{
  "model": "encoder-decoder audio transcriber",
  "dataset": "read English sentences (LibriTTS-R)",
  "train_examples": 15625,
  "time_shift_ms": 50,
  "n_mels": 64,
  "hop_length": 160,
  "input": "log_mel",
  "spec_augment": false,
  "win_length": 400,
  "tokenizer": "word",
  "vocab_size": 8027,
  "encoder_arch": "conformer",
  "encoder_norm": "layernorm",
  "encoder_activation": "relu",
  "encoder_mlp_ratio": 2,
  "encoder_head_dim": 64,
  "encoder_fused_qkv": false,
  "encoder_qk_norm": true,
  "encoder_inner_norm": false,
  "encoder_moe": "top_k",
  "encoder_drop_path": 0.15,
  "encoder_num_experts": 32,
  "encoder_moe_every": 1,
  "encoder_expert_mlp_ratio": 1,
  "encoder_experts_per_token": 2,
  "encoder_shared_expert": false,
  "encoder_subsampling": 4,
  "encoder_layers": 6,
  "encoder_width": 192,
  "encoder_positions": "learned",
  "encoder_kernel_size": 15,
  "fusion": "cross_attention",
  "decoder_width": 128,
  "decoder_layers": 8,
  "decoder_norm": "layernorm",
  "decoder_norm_position": "pre",
  "decoder_activation": "gelu",
  "decoder_mlp_ratio": 4,
  "decoder_head_dim": 16,
  "decoder_fused_qkv": false,
  "decoder_bias": "all",
  "decoder_qk_norm": false,
  "decoder_parallel_block": false,
  "decoder_dropout": 0.1,
  "decoder_inner_norm": false,
  "decoder_drop_path": 0.05,
  "decoder_kv_group_size": 2,
  "decoder_positions": "learned",
  "decoder_cross_attention_every": 1,
  "decoder_tie_embeddings": false,
  "residual_init": "none",
  "optimizer": "muon",
  "muon_scale": "match_rms_adamw",
  "lr": 0.0042,
  "momentum": 0.95,
  "nesterov": true,
  "orthogonalizer": "polar_express",
  "adamw_lr_other_params": 0.0012,
  "grad_clip": 1.0,
  "steps": 4200,
  "batch_size": 64,
  "epochs": 17.2,
  "lr_schedule": "linear",
  "final_lr_fraction": 0,
  "warmup_steps": 420,
  "weight_decay": 0.07,
  "adamw_weight_decay_other_params": 0.01
}
Rows from block 3 of the text decoder of a small encoder-decoder audio transcriber, named by matrix and row number. Rows with one number belong to one neuron. Each number is 128 + 32 x the weight over its row's rms, rounded and kept within 0 to 255. All counts start at 0. Numbers have three digits each.
After each neuron's rows are labels from the 100 texts, of 14976, where the neuron reaches its highest value: "fires on" is the input token at the peak. Only what is clearly more common there than usual is listed. The data: read English sentences (LibriTTS-R).
# fc1: MLP up (decoder.blocks.3.mlp.fc1.weight, 512x128), inputs 0-63
# fc2: MLP down (decoder.blocks.3.mlp.fc2.weight, 128x512, transposed), outputs 0-63

fc1.220:151117110142144101155151112057125120165124126081082195150122111165158122084074128144158118122083145045088090129114130123141189094171113128107114124137105144143101149118203122165138094143115140
fc2.220:116158106097155161129112165160146152107204087179120183097108079137066116173122113147124111138167093220126087149082193183107130119133127121106165117115153112117071060156096090156096181134113088
fires on: "the"

fc1.148:150099031134141168172130131102183139135110140145115129102109137192209158118109149137071111192070122086126177087128095078098106140111136107168159116116107166126116091075160109092135164146150091
fc2.148:118080145081103151071150123137057129146107153160150142177115134049110069152175185079150098120141116182158131088093131131143123130137120073144096127130123117158083115140121114114142144148091117
fires on: "two"; "few"; "three"; "these"

fc1.231:169131091149118094172136133143153093111071162130079075119077178153153187166136089110185109087140155113106154137087085107073136169099127107114141137114126212109139155080166081192105110163188145
fc2.231:115090166121123130116151170157158194062129094173129159094090152174114080088108126103099085098101124106149166152090162172172126137101119141115143071117083168150174121112090122137152153079066107
fires on: "these"; "those"; "they"; "most"

fc1.319:161189106127133114108110143145159157049133122153126135151158116213088132056126084101169044137146148142084104124156195092151153163086189168119133103127140118111109076149105129171145158093186124
fc2.319:155136162171101186115126091096132134067139085062118131168175126071123126165142091158080104122162140131123129145119120126104101145176121096071182168082142096106079162155074140120111064105069140
fires on: "so"; "very"; "too"; "as"

fc1.500:176114166168161131143120196164185114157155103180118147171101081141142119071077124105151130113112075120106147102125128154137108073075082120128108128141108098130177184111127108128167166118103113
fc2.500:098193158141105139120128076179062102056104194103156106077102137099158095154164083123137070122126128106071142135099140161170100195142079102091166145145189121154108110100205105135165130103144159
fires on: "would"; "will"; "could"; "did"

fc1.169:156148130073123130141147165129123176159153145174173155116176050113182139188073143094182111174059198127142120121140099132069105173081123144094129121129113110102118123095144107098148079187090111
fc2.169:152055134080187201100118131107126149159103139117144138125087125131106144139143114160092140112150129136092133086188165155162165095133144059153137161072194154141164134100198096153066143125129119
fires on: "with"; "have"

fc1.499:103130140124126177158111121126168154141196069137121056127135144127185073148088187071129140089117132148132120125112118085173105172092151143127115155147125221091151189133099091081190105163137150
fc2.499:085168160128127120115091094131154159058128126114172138137148107130144109177089121193075138146099118140121174141132050151193140155114059067113105132104149135132136164044146141111127122127103092
fires on: "would"; "did"; "could"; "will"

fc1.115:108139163142069116079102129121128123200109140139156165136163180133125041097125099110172100125150098104127123159092143150139131114097126133109121092131095133099157093102148121130186128169136104
fc2.115:168195084110127187163170140152154116115110155160123082153172101156167090142149109132108179142139178133087079158092079120154092107088111080133174078119102164136109111090106116117149067089114156
fires on: "two"

fc1.395:146140135091105117167160145137167099126144104094104153137145108207134168173116088162134100137141063147139134142139109108150144121101084091136135137093125146159095151141141092120146187061129134
fc2.395:104158188123153092095157125119166149108127170142184145159069067181095152188141125144127117121156168114138110099152092134118109060113127148146160100104120124116201119112103133093171117133140162
fires on: "as"; "these"

fc1.427:125133104079183037106098138140145066145218121131100091185171087105096112106157150096216122141144093096125074132124177076139143182162148112118136118191099078130136105129107069139119170157162169
fc2.427:122141193079079140098116161109112171091131099124144121143135157069104093077175168082126129126115138136101161108105120122109128113126146158115101120062106188097161114129135176105164063169104138
fires on: "going"

fc1.178:155063086108153187049117160162113133169110130204116106178180126080131138117152077133166122157174131146089113147193105069145146120093123089094088104175128129119166119132157106081115156109140111
fc2.178:121117183159100060102122153111111130221116141061208143108098129131107137210135097157143107118090104149143157123124155116109071157165101141153155082082120102105155102102074154160112064130139128
fires on: "not"; "don't"

fc1.221:161154118113124119137102091138135097110132142128076112092131186136114111170095147179133169117119169119198090139157144084129151170136135098130158120167148194078122138127107127159129135086083126
fc2.221:172127107097122148149170148180138114154088153081158157061116138154122126069113099135162152116164080116091150078120125153078128090149119093110165168172085081203131163171181093120140118110111130
fires on: "mr"; "lady"; "of"; "to"

fc1.503:111100156086160112138104116124177110133148078159084181120083073133093138162040108182131067136113130141128142133137096121135142131099124119121136121123150137077108126143115090143135070110107107
fc2.503:144122129152106137141105098058144108136107110148145173145079170107093146204159076156116157109142105115129122116169194136141142107181135121116156084129163118132083137162118097159154112190036124
fires on: "what"; "that"; "the"

fc1.200:165158135124108145146118130179154096131111105079098134162169088139144183123144051093137116152174116068105077102073105120109170138124117091148125116105214116108098138097082141169102106127150095
fc2.200:136129136148067138109180103083121136172123157106081148141169130116078144104130122094154117126139180147160128141049110091155140129103093127079136111153054171134155098095178184106120121068129081
fires on: "how"; "she"; "'"; "and"

fc1.350:150167088182105121127214115120172165147143112145093152120144070155116153140189121091161125098130130186133103108102138092067107133130068080149142134150132156117138112116112136128134112106122241
fc2.350:181112080127168172135094125108121142144144125103140163149150170087059069167100149146143146137070178112140162158123221176163152117081142097102093086077143062134127103145142135111089099075096107
fires on: "it"; "such"; "they"

fc1.209:175139147143138096123204104189136076142120111184139126163109153122129166106123188122136107157168096115227103140127118123102103148127159088120161129133117132180153138116123103101124112098130122
fc2.209:065073083136138116126143097127131073135148087097106204166132181116148053188105072110183132155165150148187105130139135129137171133122086135122134171144089131103148128176124094081114122141192119
fires on: "with"; "for"; "such"

fc1.222:180169102143109166100165130160088108151132104111161103148132040128168061128122077139105068178122153128123123130154154152132106180142134140119141126142123122165111084140121112179082117167146163
fc2.222:088107168131145126131089125130131129166092166112152136139195193145145101106087170162122075201192202165139128109161147122101116126113139123082106160115085097133105103149100183107130125134113083
fires on: "as"; "for"; "so"

fc1.260:089156109119098115095114136087136188190125074099120161140064088130106055150146097135140122204165145077155169183132154122127104118198117111131089233087083159146146105096126102136139128137124167
fc2.260:062126104152147160137135113126121042038102162128122140110135082160116186155160113075143130126079139110111163076120068130116148111153151153140155113208187117161143156069150082123073113115144106
fires on: "at"; "it"

fc1.388:117106096181113144087151118125093125158152174093162133130126155122105105138150141164155138115223113150219120151101152178076118153115118136066076130129146120162105117136077120089081137068143142
fc2.388:127134161132141149140098120132108145074102120138086155139131133164129120155158174077128104121133064149113046071113168132132148121166094085147120122174114173157124118099090111094198120185158148
fires on: "such"; "think"; "like"

fc1.189:093143049158122152107093147131046129118135181138134132120154143158132178189113173083172128107148186126103131165109134058173165153146173139147166094200145172141172088095102158098129088095169104
fc2.189:146145121145176158120134111049102115110157182122151116137094134093044156139179082134199112117113135138114129095184172121086138122156118128070119153124135119129108146123141119099146092134055111
fires on: "mr"; "mrs"; "with"; "an"

fc1.462:093112149102089120064157087075151094149152099163146113206169141093111071073160158133133171084162143111122156173137119133062137156105090146153116151139114123076113126092124107115148098068168111
fc2.462:075133163103129159122109159180097107109154079062119126114114122108120090155071116092155084133109087091160134109137172106184153149190096162143119151116219113135094143169153116175177172117071113
fires on: "time"; "thing"; "come"; "soon"

fc1.76:116149046109225149143126071131136154127154139192083102082184134156156071115078110094083076111138177122135132097149165181063131114117126145108116155103150135159087106130128138137125230115123124
fc2.76:179107097134161132119183127118118152129097172137147136168182076084122114164157014101080121167079174102147140092156126162123157073159088077069075197099118128108136151142116092092119103090140117
fires on: "the"; "his"

fc1.45:119039140113167106112083111181151163145198094125119108121192166091143113096134110146182141071114118135091132132122157132092141099147146072162155069149173153100095091090120103135156172090113091
fc2.45:119108117151178128123107100158130102111086097132113086212131069136121086197160104128131093195165097121091175183140155079128170148116156154091138132156124123115065119154066115149140091146133162
fires on: "going"; "have"; "wish"; "said"

fc1.72:141124115168105157151181127152134085144136134157155150129091122086127090102117136154096147162111135166123098158139089193120105118136117097151103158132132079144174110069085059180148105133223073
fc2.72:073193100075133050123132149122184154147120110145084109117202059061184172086129115115094148094109108109146114138120168159162183119085117136124154154041112146065106133188124187154088128153113125
fires on: "his"; "he"; "her"

fc1.469:124111107159130102149159144091128186171104114157139155146191117153154065119164100111101142118085137079135156119144146141131136109176123116038142123125154191118168133174146127148151075196075100
fc2.469:098122143111110145137190168115092099100138131185099152118102167128108184119068177134182123134139104149117110112091137171135130120085081131154068175178114125117062159130151059109149218089151072
fires on: "his"; "this"

fc1.158:141071119126183091155142172091123171144140161106095105164138105168111155115168138069173168100102105139140088145155134059076134141132107125144163113078123085114113093098154082168072151159149175
fc2.158:069178178076110142120155146153120214114170150107159124118127111148124138168111088151146151149114083163171125168121118145159078139094130147102157150110115118121134126130111124069088094139104161
fires on: "it"; "her"; "to"

fc1.346:087121124073166191105150121155152163144185099137066180117135077151137140134143188157143100092060094062103122127154133090160118176134122056092081139127128131154073124119097112106157123069113122
fc2.346:091110189047115147114080156142153072107111155156048109105142101203092156113175132161092163102111144139163103122179094119107170082202108074125115145175166174109162142104149160149106096139166189
fires on: "how"; "where"

fc1.54:168059108165142128154103139145127115149083091145134188107131115141126092149126211123169098122170108103146103115063159162112132132131129171135154122104178102138085153121126101145127058120149119
fc2.54:097151073104044156114101097116097146119084155114162116134216158144134142152137081096122133172109150167129170189153162101127163134158129098153162117130110118131196128150166143149127134119119078
fires on: "with"; "of"; "and"; "for"

fc1.357:098130159121117161108159099087087113129172063089109059113153109103089127094105106172151181161123186099128107161094178144123100119094103134137096141107192174100157131093118112175149173123180145
fc2.357:067162117136109094169087102164133047098090135176103111148140199087112119139195111148164118143076092135112063148122170161115149126149154175115136127185132131093115081139154089189174086130143068
fires on: "as"; "said"; "and"

fc1.136:134131149122138145158126122135155104169093129129155129102156147137148116123145143121126038130117079139121124144123107078092139093093166224058164100132072166135140161096111103142158109186161163
fc2.136:111061138105110104134142153156183133171153077096195144158102191122141129140107137183169153115147122120120123162177166111093156214112083096156107139144204078097148172110139138121104130114092116
fires on: "be"

fc1.272:117165150134117164099138087182093080124112167134135128114195092149096154065067154149142098076112183130122092095150130131127158122139123159120142078096129087147080172164093141088183157082130146
fc2.272:151149115135146155084120142124121152120184097200136127086122153124184130141099196088180147175162132100127119100165097118130099124147141122116167138122088143114101126106189086182129091082213107
fires on: "with"; "gave"; "let"

fc1.190:144122113182085122136152146106148184105102118118096134118120112125140068093156164066124107078136106125170133083072158181151119142087146085164161075157085136133134148122102129080128087110131131
fc2.190:119124129073099174137152139100102155144109090097169170113074166107094168185124121205171139132136087132115127169161109126152121169115112158198162130105161095112071211089187103121113120120111123
fires on: "out"

fc1.96:140120129101070147154144157115115163120170107141085122081182088106151139136122126154123138112162191140100084140127139090203130137110175135127153157123111073183211097174138070121118137086153137
fc2.96:139113146140159109110123117081115129171090174129143147101154100137092098145134106156109195141107121143108174112170210180086112140135170154108126163066126223116099118168141152062094068145132151
fires on: "down"; "up"

fc1.437:184125089170108195099172074126143198119131158138167075137126115141172100134094083134100090105080160110127119111106126171146132165099094107160144119132089162119103125105180134167100096071143136
fc2.437:031090184125150128096135150131127116092094097161080107149094099170055112167110133129135134160114158188139110128114088144116115063130162126059116109122185208134141053149113134129160153137132144
fires on: "not"; "to"

fc1.173:122168062144135123144119192144137107065160093110119143122104108106157111159172118138108187153136084099143094165110194094159159113115107085112155130126115111088143150120174150121073071125144140
fc2.173:157128053194094152172137099158075141125119167115067087113188065105132145087096139147198102151104123142123166138181106138172099108149152146097184128103098080130123162095130183090190197180120068
fires on: "mr"; "said"; "cried"

fc1.472:098109062129103102120132112111183108177107134118115093164142114081127137112191121172120067140127135061141136102083074129081090143109110092140144089134140158101169168129062141138109143115146161
fc2.472:121137146147089180111120150150171106126109140161088053121096121127107125140078156054139181177107099182129099132145150112161139202180056111135137136160120111124119120190138088129106153140116086
fires on: "what"; "that"; "which"

fc1.44:073140143148084149087158194150112109113130087118156143102118151078073137048082100162111136091122115155171137145103114133137167117136121131140123107198117149108141162105128106156140148146092128
fc2.44:125121124171121092156184189147102099154172067097172100162123103140164123134168163094108055060082109094139153108132131120104129135127119138146174161121143117120077093121153181139092166173140134
fires on: "was"; "said"; "did"; "is"

fc1.256:159094133155148165158155126116189047146118164113083123123064143135129163086111153130113091123128137106173132115085181090116116126124176176142110081156090090164132056119136104144123108172122148
fc2.256:185131078129122127139160138120102098212163135189162162111141080126111138153099099155099136131118104164181162148152108172113089149111084129045167125207154143114134146117145159178181146125180093
fires on: "mr"

fc1.296:110135120133111132169150187146168135092107111122108147139153139114160176094118103115159066154137134090124113141131131155091149073174147175105187207156155116083164141064140133153128151038115114
fc2.296:106121146188100108080132067084121126143167099158095154139221085139108117152131147150104134186137149138154089176125105088152079100182113146107146132076153155085065124138074148148126142141104114
fires on: "so"; "as"

fc1.33:098138122114038152180188125184122168206157149134131109148170119098100145197134082206156095150063139148122139125142099101129135143146139156126110102083176144133178084070155084131119083101097148
fc2.33:124167111161158129096078168159146116113076094135149136123164112115039119160113124128169094129144079108190160090160136123089180166142165119175070131161093156132130163133112213094117128148117112
fires on: "what"; "i"; "where"; "why"

fc1.71:154207128177126095078122119187140157098191096137129159138155119124169118126057079156115125156108101121128091128156128144145135121224144090089076068103161106149175117147089115110127185142146058
fc2.71:131120169126133126155140168100164129114152158121104115132101124168103125188142119073098168138055104127146103073186138103145098157149116146140144144081133134137096115117073150126127143119115127
fires on: "his"; "her"; "my"; "your"

fc1.109:099112108156104077157145114116185131120129133097119242138109108130142095134111069132185069164156099120078097111146067144149099148095116077108083033138080107114132122112154183187101127178157161
fc2.109:157152171105160217093152179071137145079174136119154116069139177129135106115157153109097118101149132119137152140096127123132129165190082164150150089122135163131126069174136101067128200134109092
fires on: "how"; "i"; "no"; "so"

fc1.482:124146154100119102097134108126131139091189094109120169189172066133151101096048130074166103148131088087120123179090136154105108134125169183101097193161132077097126132098122029133168172118168110
fc2.482:129103126099123121119163155097142124152126161092151149128128182082112125168214142169115164146165181092159098102100165127129182166136162159107088103157132118182127156129128173184144107085150073
fires on: "be"

fc1.159:092133103155103120129080108129124152151165140081151137150193119100159146071165180081121167208114163158189082096153175142118147107179112132134128108155177163132159074153081088175161055153093115
fc2.159:099109136164182163153148167144132106183115093109121115127109115133077120129110131118136161112112111161105096171175112149147134099076122122150104121123121127154131139118154158158140178099065109
fires on: "at"; "it"; "going"; "get"

fc1.402:167150159106074127115119190105118118139210138159141101189129083124096114084095084142128069103144117060158133137138126100133094135108146098128104149148183133110162147093124112175163181097107137
fc2.402:086143168117133114143204086126103160103058130195116117138163133079094070119167172067128131112173140160088095166130135185148117176161126119111095126082105149112119175117146128107178117116146060
fires on: "be"; "you"

fc1.226:099149090099074101132183092119126125173104105140095161093127100163118090127182106142133159133142168089107122081097142082148114121097144173111132130178200116102095209130153086105156134041133133
fc2.226:163142103126094097147128143120180127093119105121130071160109132097103202093074178119130187122128163060170083124073089117147159139166116179147140148098152088110179130115074124143147144107096097
fires on: "was"

fc1.369:131078109127166171133127092115117151087177169114163067187160057149136107145105109154167110167091188127120062105139099133112136156169095058098153076122163164159114124178170167121160165107101133
fc2.369:126135179130117149152082200146130131142090144140061119081167106073131146101149127140065162136159127116178166147091142154199110125132124099161127098100125074139113164106056095117111130169146158
fires on: "his"; "six"; "you"

fc1.180:083121151128100093156106114111032154107164113110183205090139152073160153105082117111181160107127082140081135132131113091072108151137111092143154098116114125157112137120160101133118103147172182
fc2.180:080131064157134145118141113162138125167163126077142091125090141145164138148098154102117182127109145128121106142097109123118125158078167131149137137144133092175148082154090104100091167130103094
fires on: "at"; "for"; "after"

fc1.374:142092145174187126140101162147186161109094104145111088131160127079113103101131080141065123176059157128119140085111139154125140134144109147132155182119158100181170103115123123126098115179125142
fc2.374:162112128081128122154126214081113111100081133179163173141123167086093151160104096137189063176170129137168085119146079108158158056210164169172102143179135119117067125159114110106160115116132045
fires on: "two"; "the"; "few"

fc1.245:134099148099144079168077080113137189129077157157081151118086139141135066118104143166169125144097078154081121144096187120110230135126103148115118094163119170068144122149084112150108126128161118
fc2.245:106139119078188089112178085172144032157140099160108141144156155117162162175137123090112122175122167052172102140120065093126139128185140100090143114136043126161115167182120112140118118138157163
fires on: "not"

fc1.301:111107091151121136115198103078184160151120146154113156180053152060162126159068127119113127069150194099086138110124085066187160158102107123160159131103114160111114083133104107171138096159141080
fc2.301:137082161101148148079105086088077124180091103170135209133094092151092145144117139115150115131108071130114123099139186225107134181102135156147119117138164106114162129128146109151085154120064077
fires on: "much"; "look"; "what"

fc1.423:137115084165130095123133117121165114112141097118158141095111121190096147143075178199161149133065073095084171107153111114107136079191144141148157112102070163077160142168105117123090148091124087
fc2.423:158127128033066114091089156144107086150113122135095239164176130098085079113117121104102145155119143178113088063053117111134145177133106098135147115125113092130143140103121130145082113171104126
fires on: "at"; "of"

fc1.177:061162104121152126094150124142141142068159141134188098137138058077119097129125125076116111144155099113146033147094148131143105073153152093122080098105110131074135068139143108162102124118142115
fc2.177:135122152131132099154161091139088092110115113115133132113103143131092118205146058128150167085124110152143145113117146106153136121175193121139119148138111148115117139136113082127145129154146160
fires on: "his"

fc1.286:115122163108162156124129140116201168104130099180163144092172106110103143132156079182159125087105111092079115136136088145186086158151073051116089138124108065129169106156080118104147062097128157
fc2.286:067130121057100141193130059121161118103106090112131125127159173109094127124162092157118117127177123203166109119178167092118091137148071115119091082104133153137124145116115160110141115160113123
fires on: "what"; "where"

fc1.447:147124111153061115117126139136193154096145116138186105135110092144176074130222117141160127076152134103119141124129112125195101102191150092119101121069123182107062140146150117079114048106090152
fc2.447:092166080085209125119161077082181093136151121126162125124149140148120131141118132103136139093110126188178113115115184122090094167144084116136115086157089182198174187097132087120111132137101131
fires on: "was"

fc1.17:145182114142099029120178119186207090134098093160137152150087110117142131099089079176132137153070105106125108177178130110172126105084117119114094113157128097108135108128102086085162130140163069
fc2.17:121092171150132200098068115142166113156130119095102111115157130146109088136117127142142115082067155137154080116120142056154073127132110093160109121126108132114082154080103148143150132153154140
fires on: "the"

fc1.407:099177125105127137142108145153141184112142149121144159164099090129139172174150125123148170094137077120100121116144161122119137162096075137111144111124150145121191106126099110216156135134112086
fc2.407:117155184152122165126079098113122171094074093166125162138120152095108150119124066117140101119110174144140092156150123216126167073075148075156100176091133133124209131129125108132116091100142092
fires on: "be"; "her"; "to"; "my"

fc1.171:101193147097156130108095123173139073151126068150103141099112115118083053086120087120146109126183048091143099182127102154140139043084158161109129119177054155139134128143125146157072168152112108
fc2.171:100133069137093135108128136154090147166116155067088116113103117160185146091115164149102150138122140118098155107055138134111109133172137078126152115177141137190108163098127134162123106105194137
fires on: "asked"

fc1.368:161150090103102081097114095166143073141163110136120124114152198165083158153110113145199139117114132096150121190141095158109112134134124070136136126166120149077126172125110170156086137172149143
fc2.368:108146246175111134131188119074119146107160129151105117159121116131113122137139128121113164104112155130171092125160121088129076129073179157119083153100109106096130116138125157087168172085068181
fires on: "be"; "all"; "is"

fc1.277:170106121087128097147112157143103164143143105118102154135148096118119115134048067163133146138141100111174216122138203132078142138145041141118111115147150165137165098130086179145198094128112143
fc2.277:110160127176147133165143093071148078070204126086161137100147059131126154130143117085129192143142148116110115112115102108155153111141139098149094127123112134176086106101140082156128143161060117
fires on: "at"; "said"; "'"

fc1.32:116164185160135147109154115126163162131140129152197140133120143084093101075087127134056128153165128161140126134104131219114167061164124087147130122094100156131100109101117086170146124141203117
fc2.32:100143084083149090120149131170147127145093126096120151108160066150136158120147144071154090044180094137115200137069124101117110153088158149093131191138170144072079111133117157185113157118144117
fires on: "not"

fc1.53:150138084125176139103109159119123149113154126136072145161124163170131146136068131120128154103148128078188076141141134134098126149199074136141141167161067147104075100101075108139136152139099138
fc2.53:087147190144160110121122101113105175140177113128186105123073133083118099117118168136121136165112082111129139150097127138123123077114147120079132145142081125096115133118120098106120127157100111
fires on: "such"; "not"

fc1.282:142110101094162102171105146113180123119118165113169098175134099107104088143125060104182160108143087148123119075168191176149152133082178117144189132137088094147176095193093098148110075132105117
fc2.282:122133104128098125115106106052124161160133108125165126104106083128099107110183130133139175092147108175153159100174107101088121123141213140110161197090137145080091134148137207147117104100182099
fires on: "out"

fc1.257:101139102138127098091108116152161125134143123098112176075148144138143108161108111110110180130067075101146103142138175225120158101142092174145169137094095138165075132145115149029104178143102097
fc2.257:128101180159130118127142117153134052139145111046166088100149127114187107177122105152091099136059128110080169128202107141108154138127134130166061131098131127112127150073159151122111169122100068
fires on: "his"; "her"; "my"

fc1.330:123071062105103149141111163117122110145087138112104133160158167198156156172070128159150105060114127147162145118078148128153131099137099156121186119168078127124131109142129131105141159092132078
fc2.330:062114142123093090128125158144161134127134119129108147130114091165145151094139143158158152059193140150167078078097156148126206120112123119119147102129059127088171081169153090079097143117159114
fires on: "with"; "said"; "of"

fc1.116:164173167124111138181076106170073106073123188156131109171133100141073147104160102051125107113133144188139156090117183144132135128171163179128215100191107079124140153118072126179107136100128157
fc2.116:161109153193051140082130169178127123086123151110158133115076196091154103148132155162121065177111139113114174167138096121149143139147085157164152092152153172081136155111119124119125100112123059
fires on: "not"; "this"; "is"; "that"

fc1.70:160173118115089220157143135125199136093091125116101150125167176145134114167160108110156174107158116166148125148141081146123156175107120113084163119180137084095113119110079119097132109141150053
fc2.70:150095079079119070157113107094195072110148150168101123173133075151108142108097119181091098110161087124141151089128134131141136163158052132126140108115121148126140120135098107193165127137129128
fires on: "some"; "such"; "five"

fc1.185:144104173163105154123133148098127111139139021092121140104166099097105181152061100170074120124095116184150168116117119172114129125161150054079117144085147126099065164159142145137125138109157124
fc2.185:163161126132111091121203180144109124118139162097141124151171109183136065112182103156079132127157145098090129188074172085054159187134105164097116113174167097131144146182107149042144075147108126
fires on: "as"; "that"

fc1.90:117169111096180129198125179118122174094169111126081131133046115156123105129110132090166127130090218124175110102119142130144123155185144134116165099117107075168143110104155187163081111130171150
fc2.90:142155138116172150078206026128088153176121114109131145119151084112147097139116137127091133096163129153098092170196105061126208100181102121090113121132104128151101144096085178077183092138103145
fires on: "his"; "to"; "looked"

fc1.31:104098169151129166145085151161154094089113156122092104133147098102105101130083114138183070134172131102108161098125167146132136185104113101121130122111083135154112088206178197113140116120180131
fc2.31:109125206167150089091079117085070179162124096142174101091171179158111139099161123147115130128064120107140133096119119145146113118102103118121126123110070136115139173052036100150112124113173140
fires on: "the"; "no"; "and"

fc1.440:184163142107100080171144158094094112152123091172140082138104138129069128100077145124144110101144107121150112152114183120130092169165098111130173097143158154148120183139079134134124146156109142
fc2.440:112142212162100143164143097142175123134125161153124206124131132143127075116122142113152083077130107118139129133138126131119149060126101137149061142107134167171124104149141152114165133116098090
fires on: "be"; "an"; "a"

fc1.347:100092148115123097096170158206162147142167103130122117141138109093141159134051064132134161097143088150108157138152100091169136110189110177086105122102093124112136087082132150156134122119132128
fc2.347:136119126147181144143122086134116103151097114176173148115139139084136193072208130186159090116103128136184146151141070139110144177070174135092127091110159125129139122111122171163116117120089115
fires on: "what"; "how"; "not"; "i"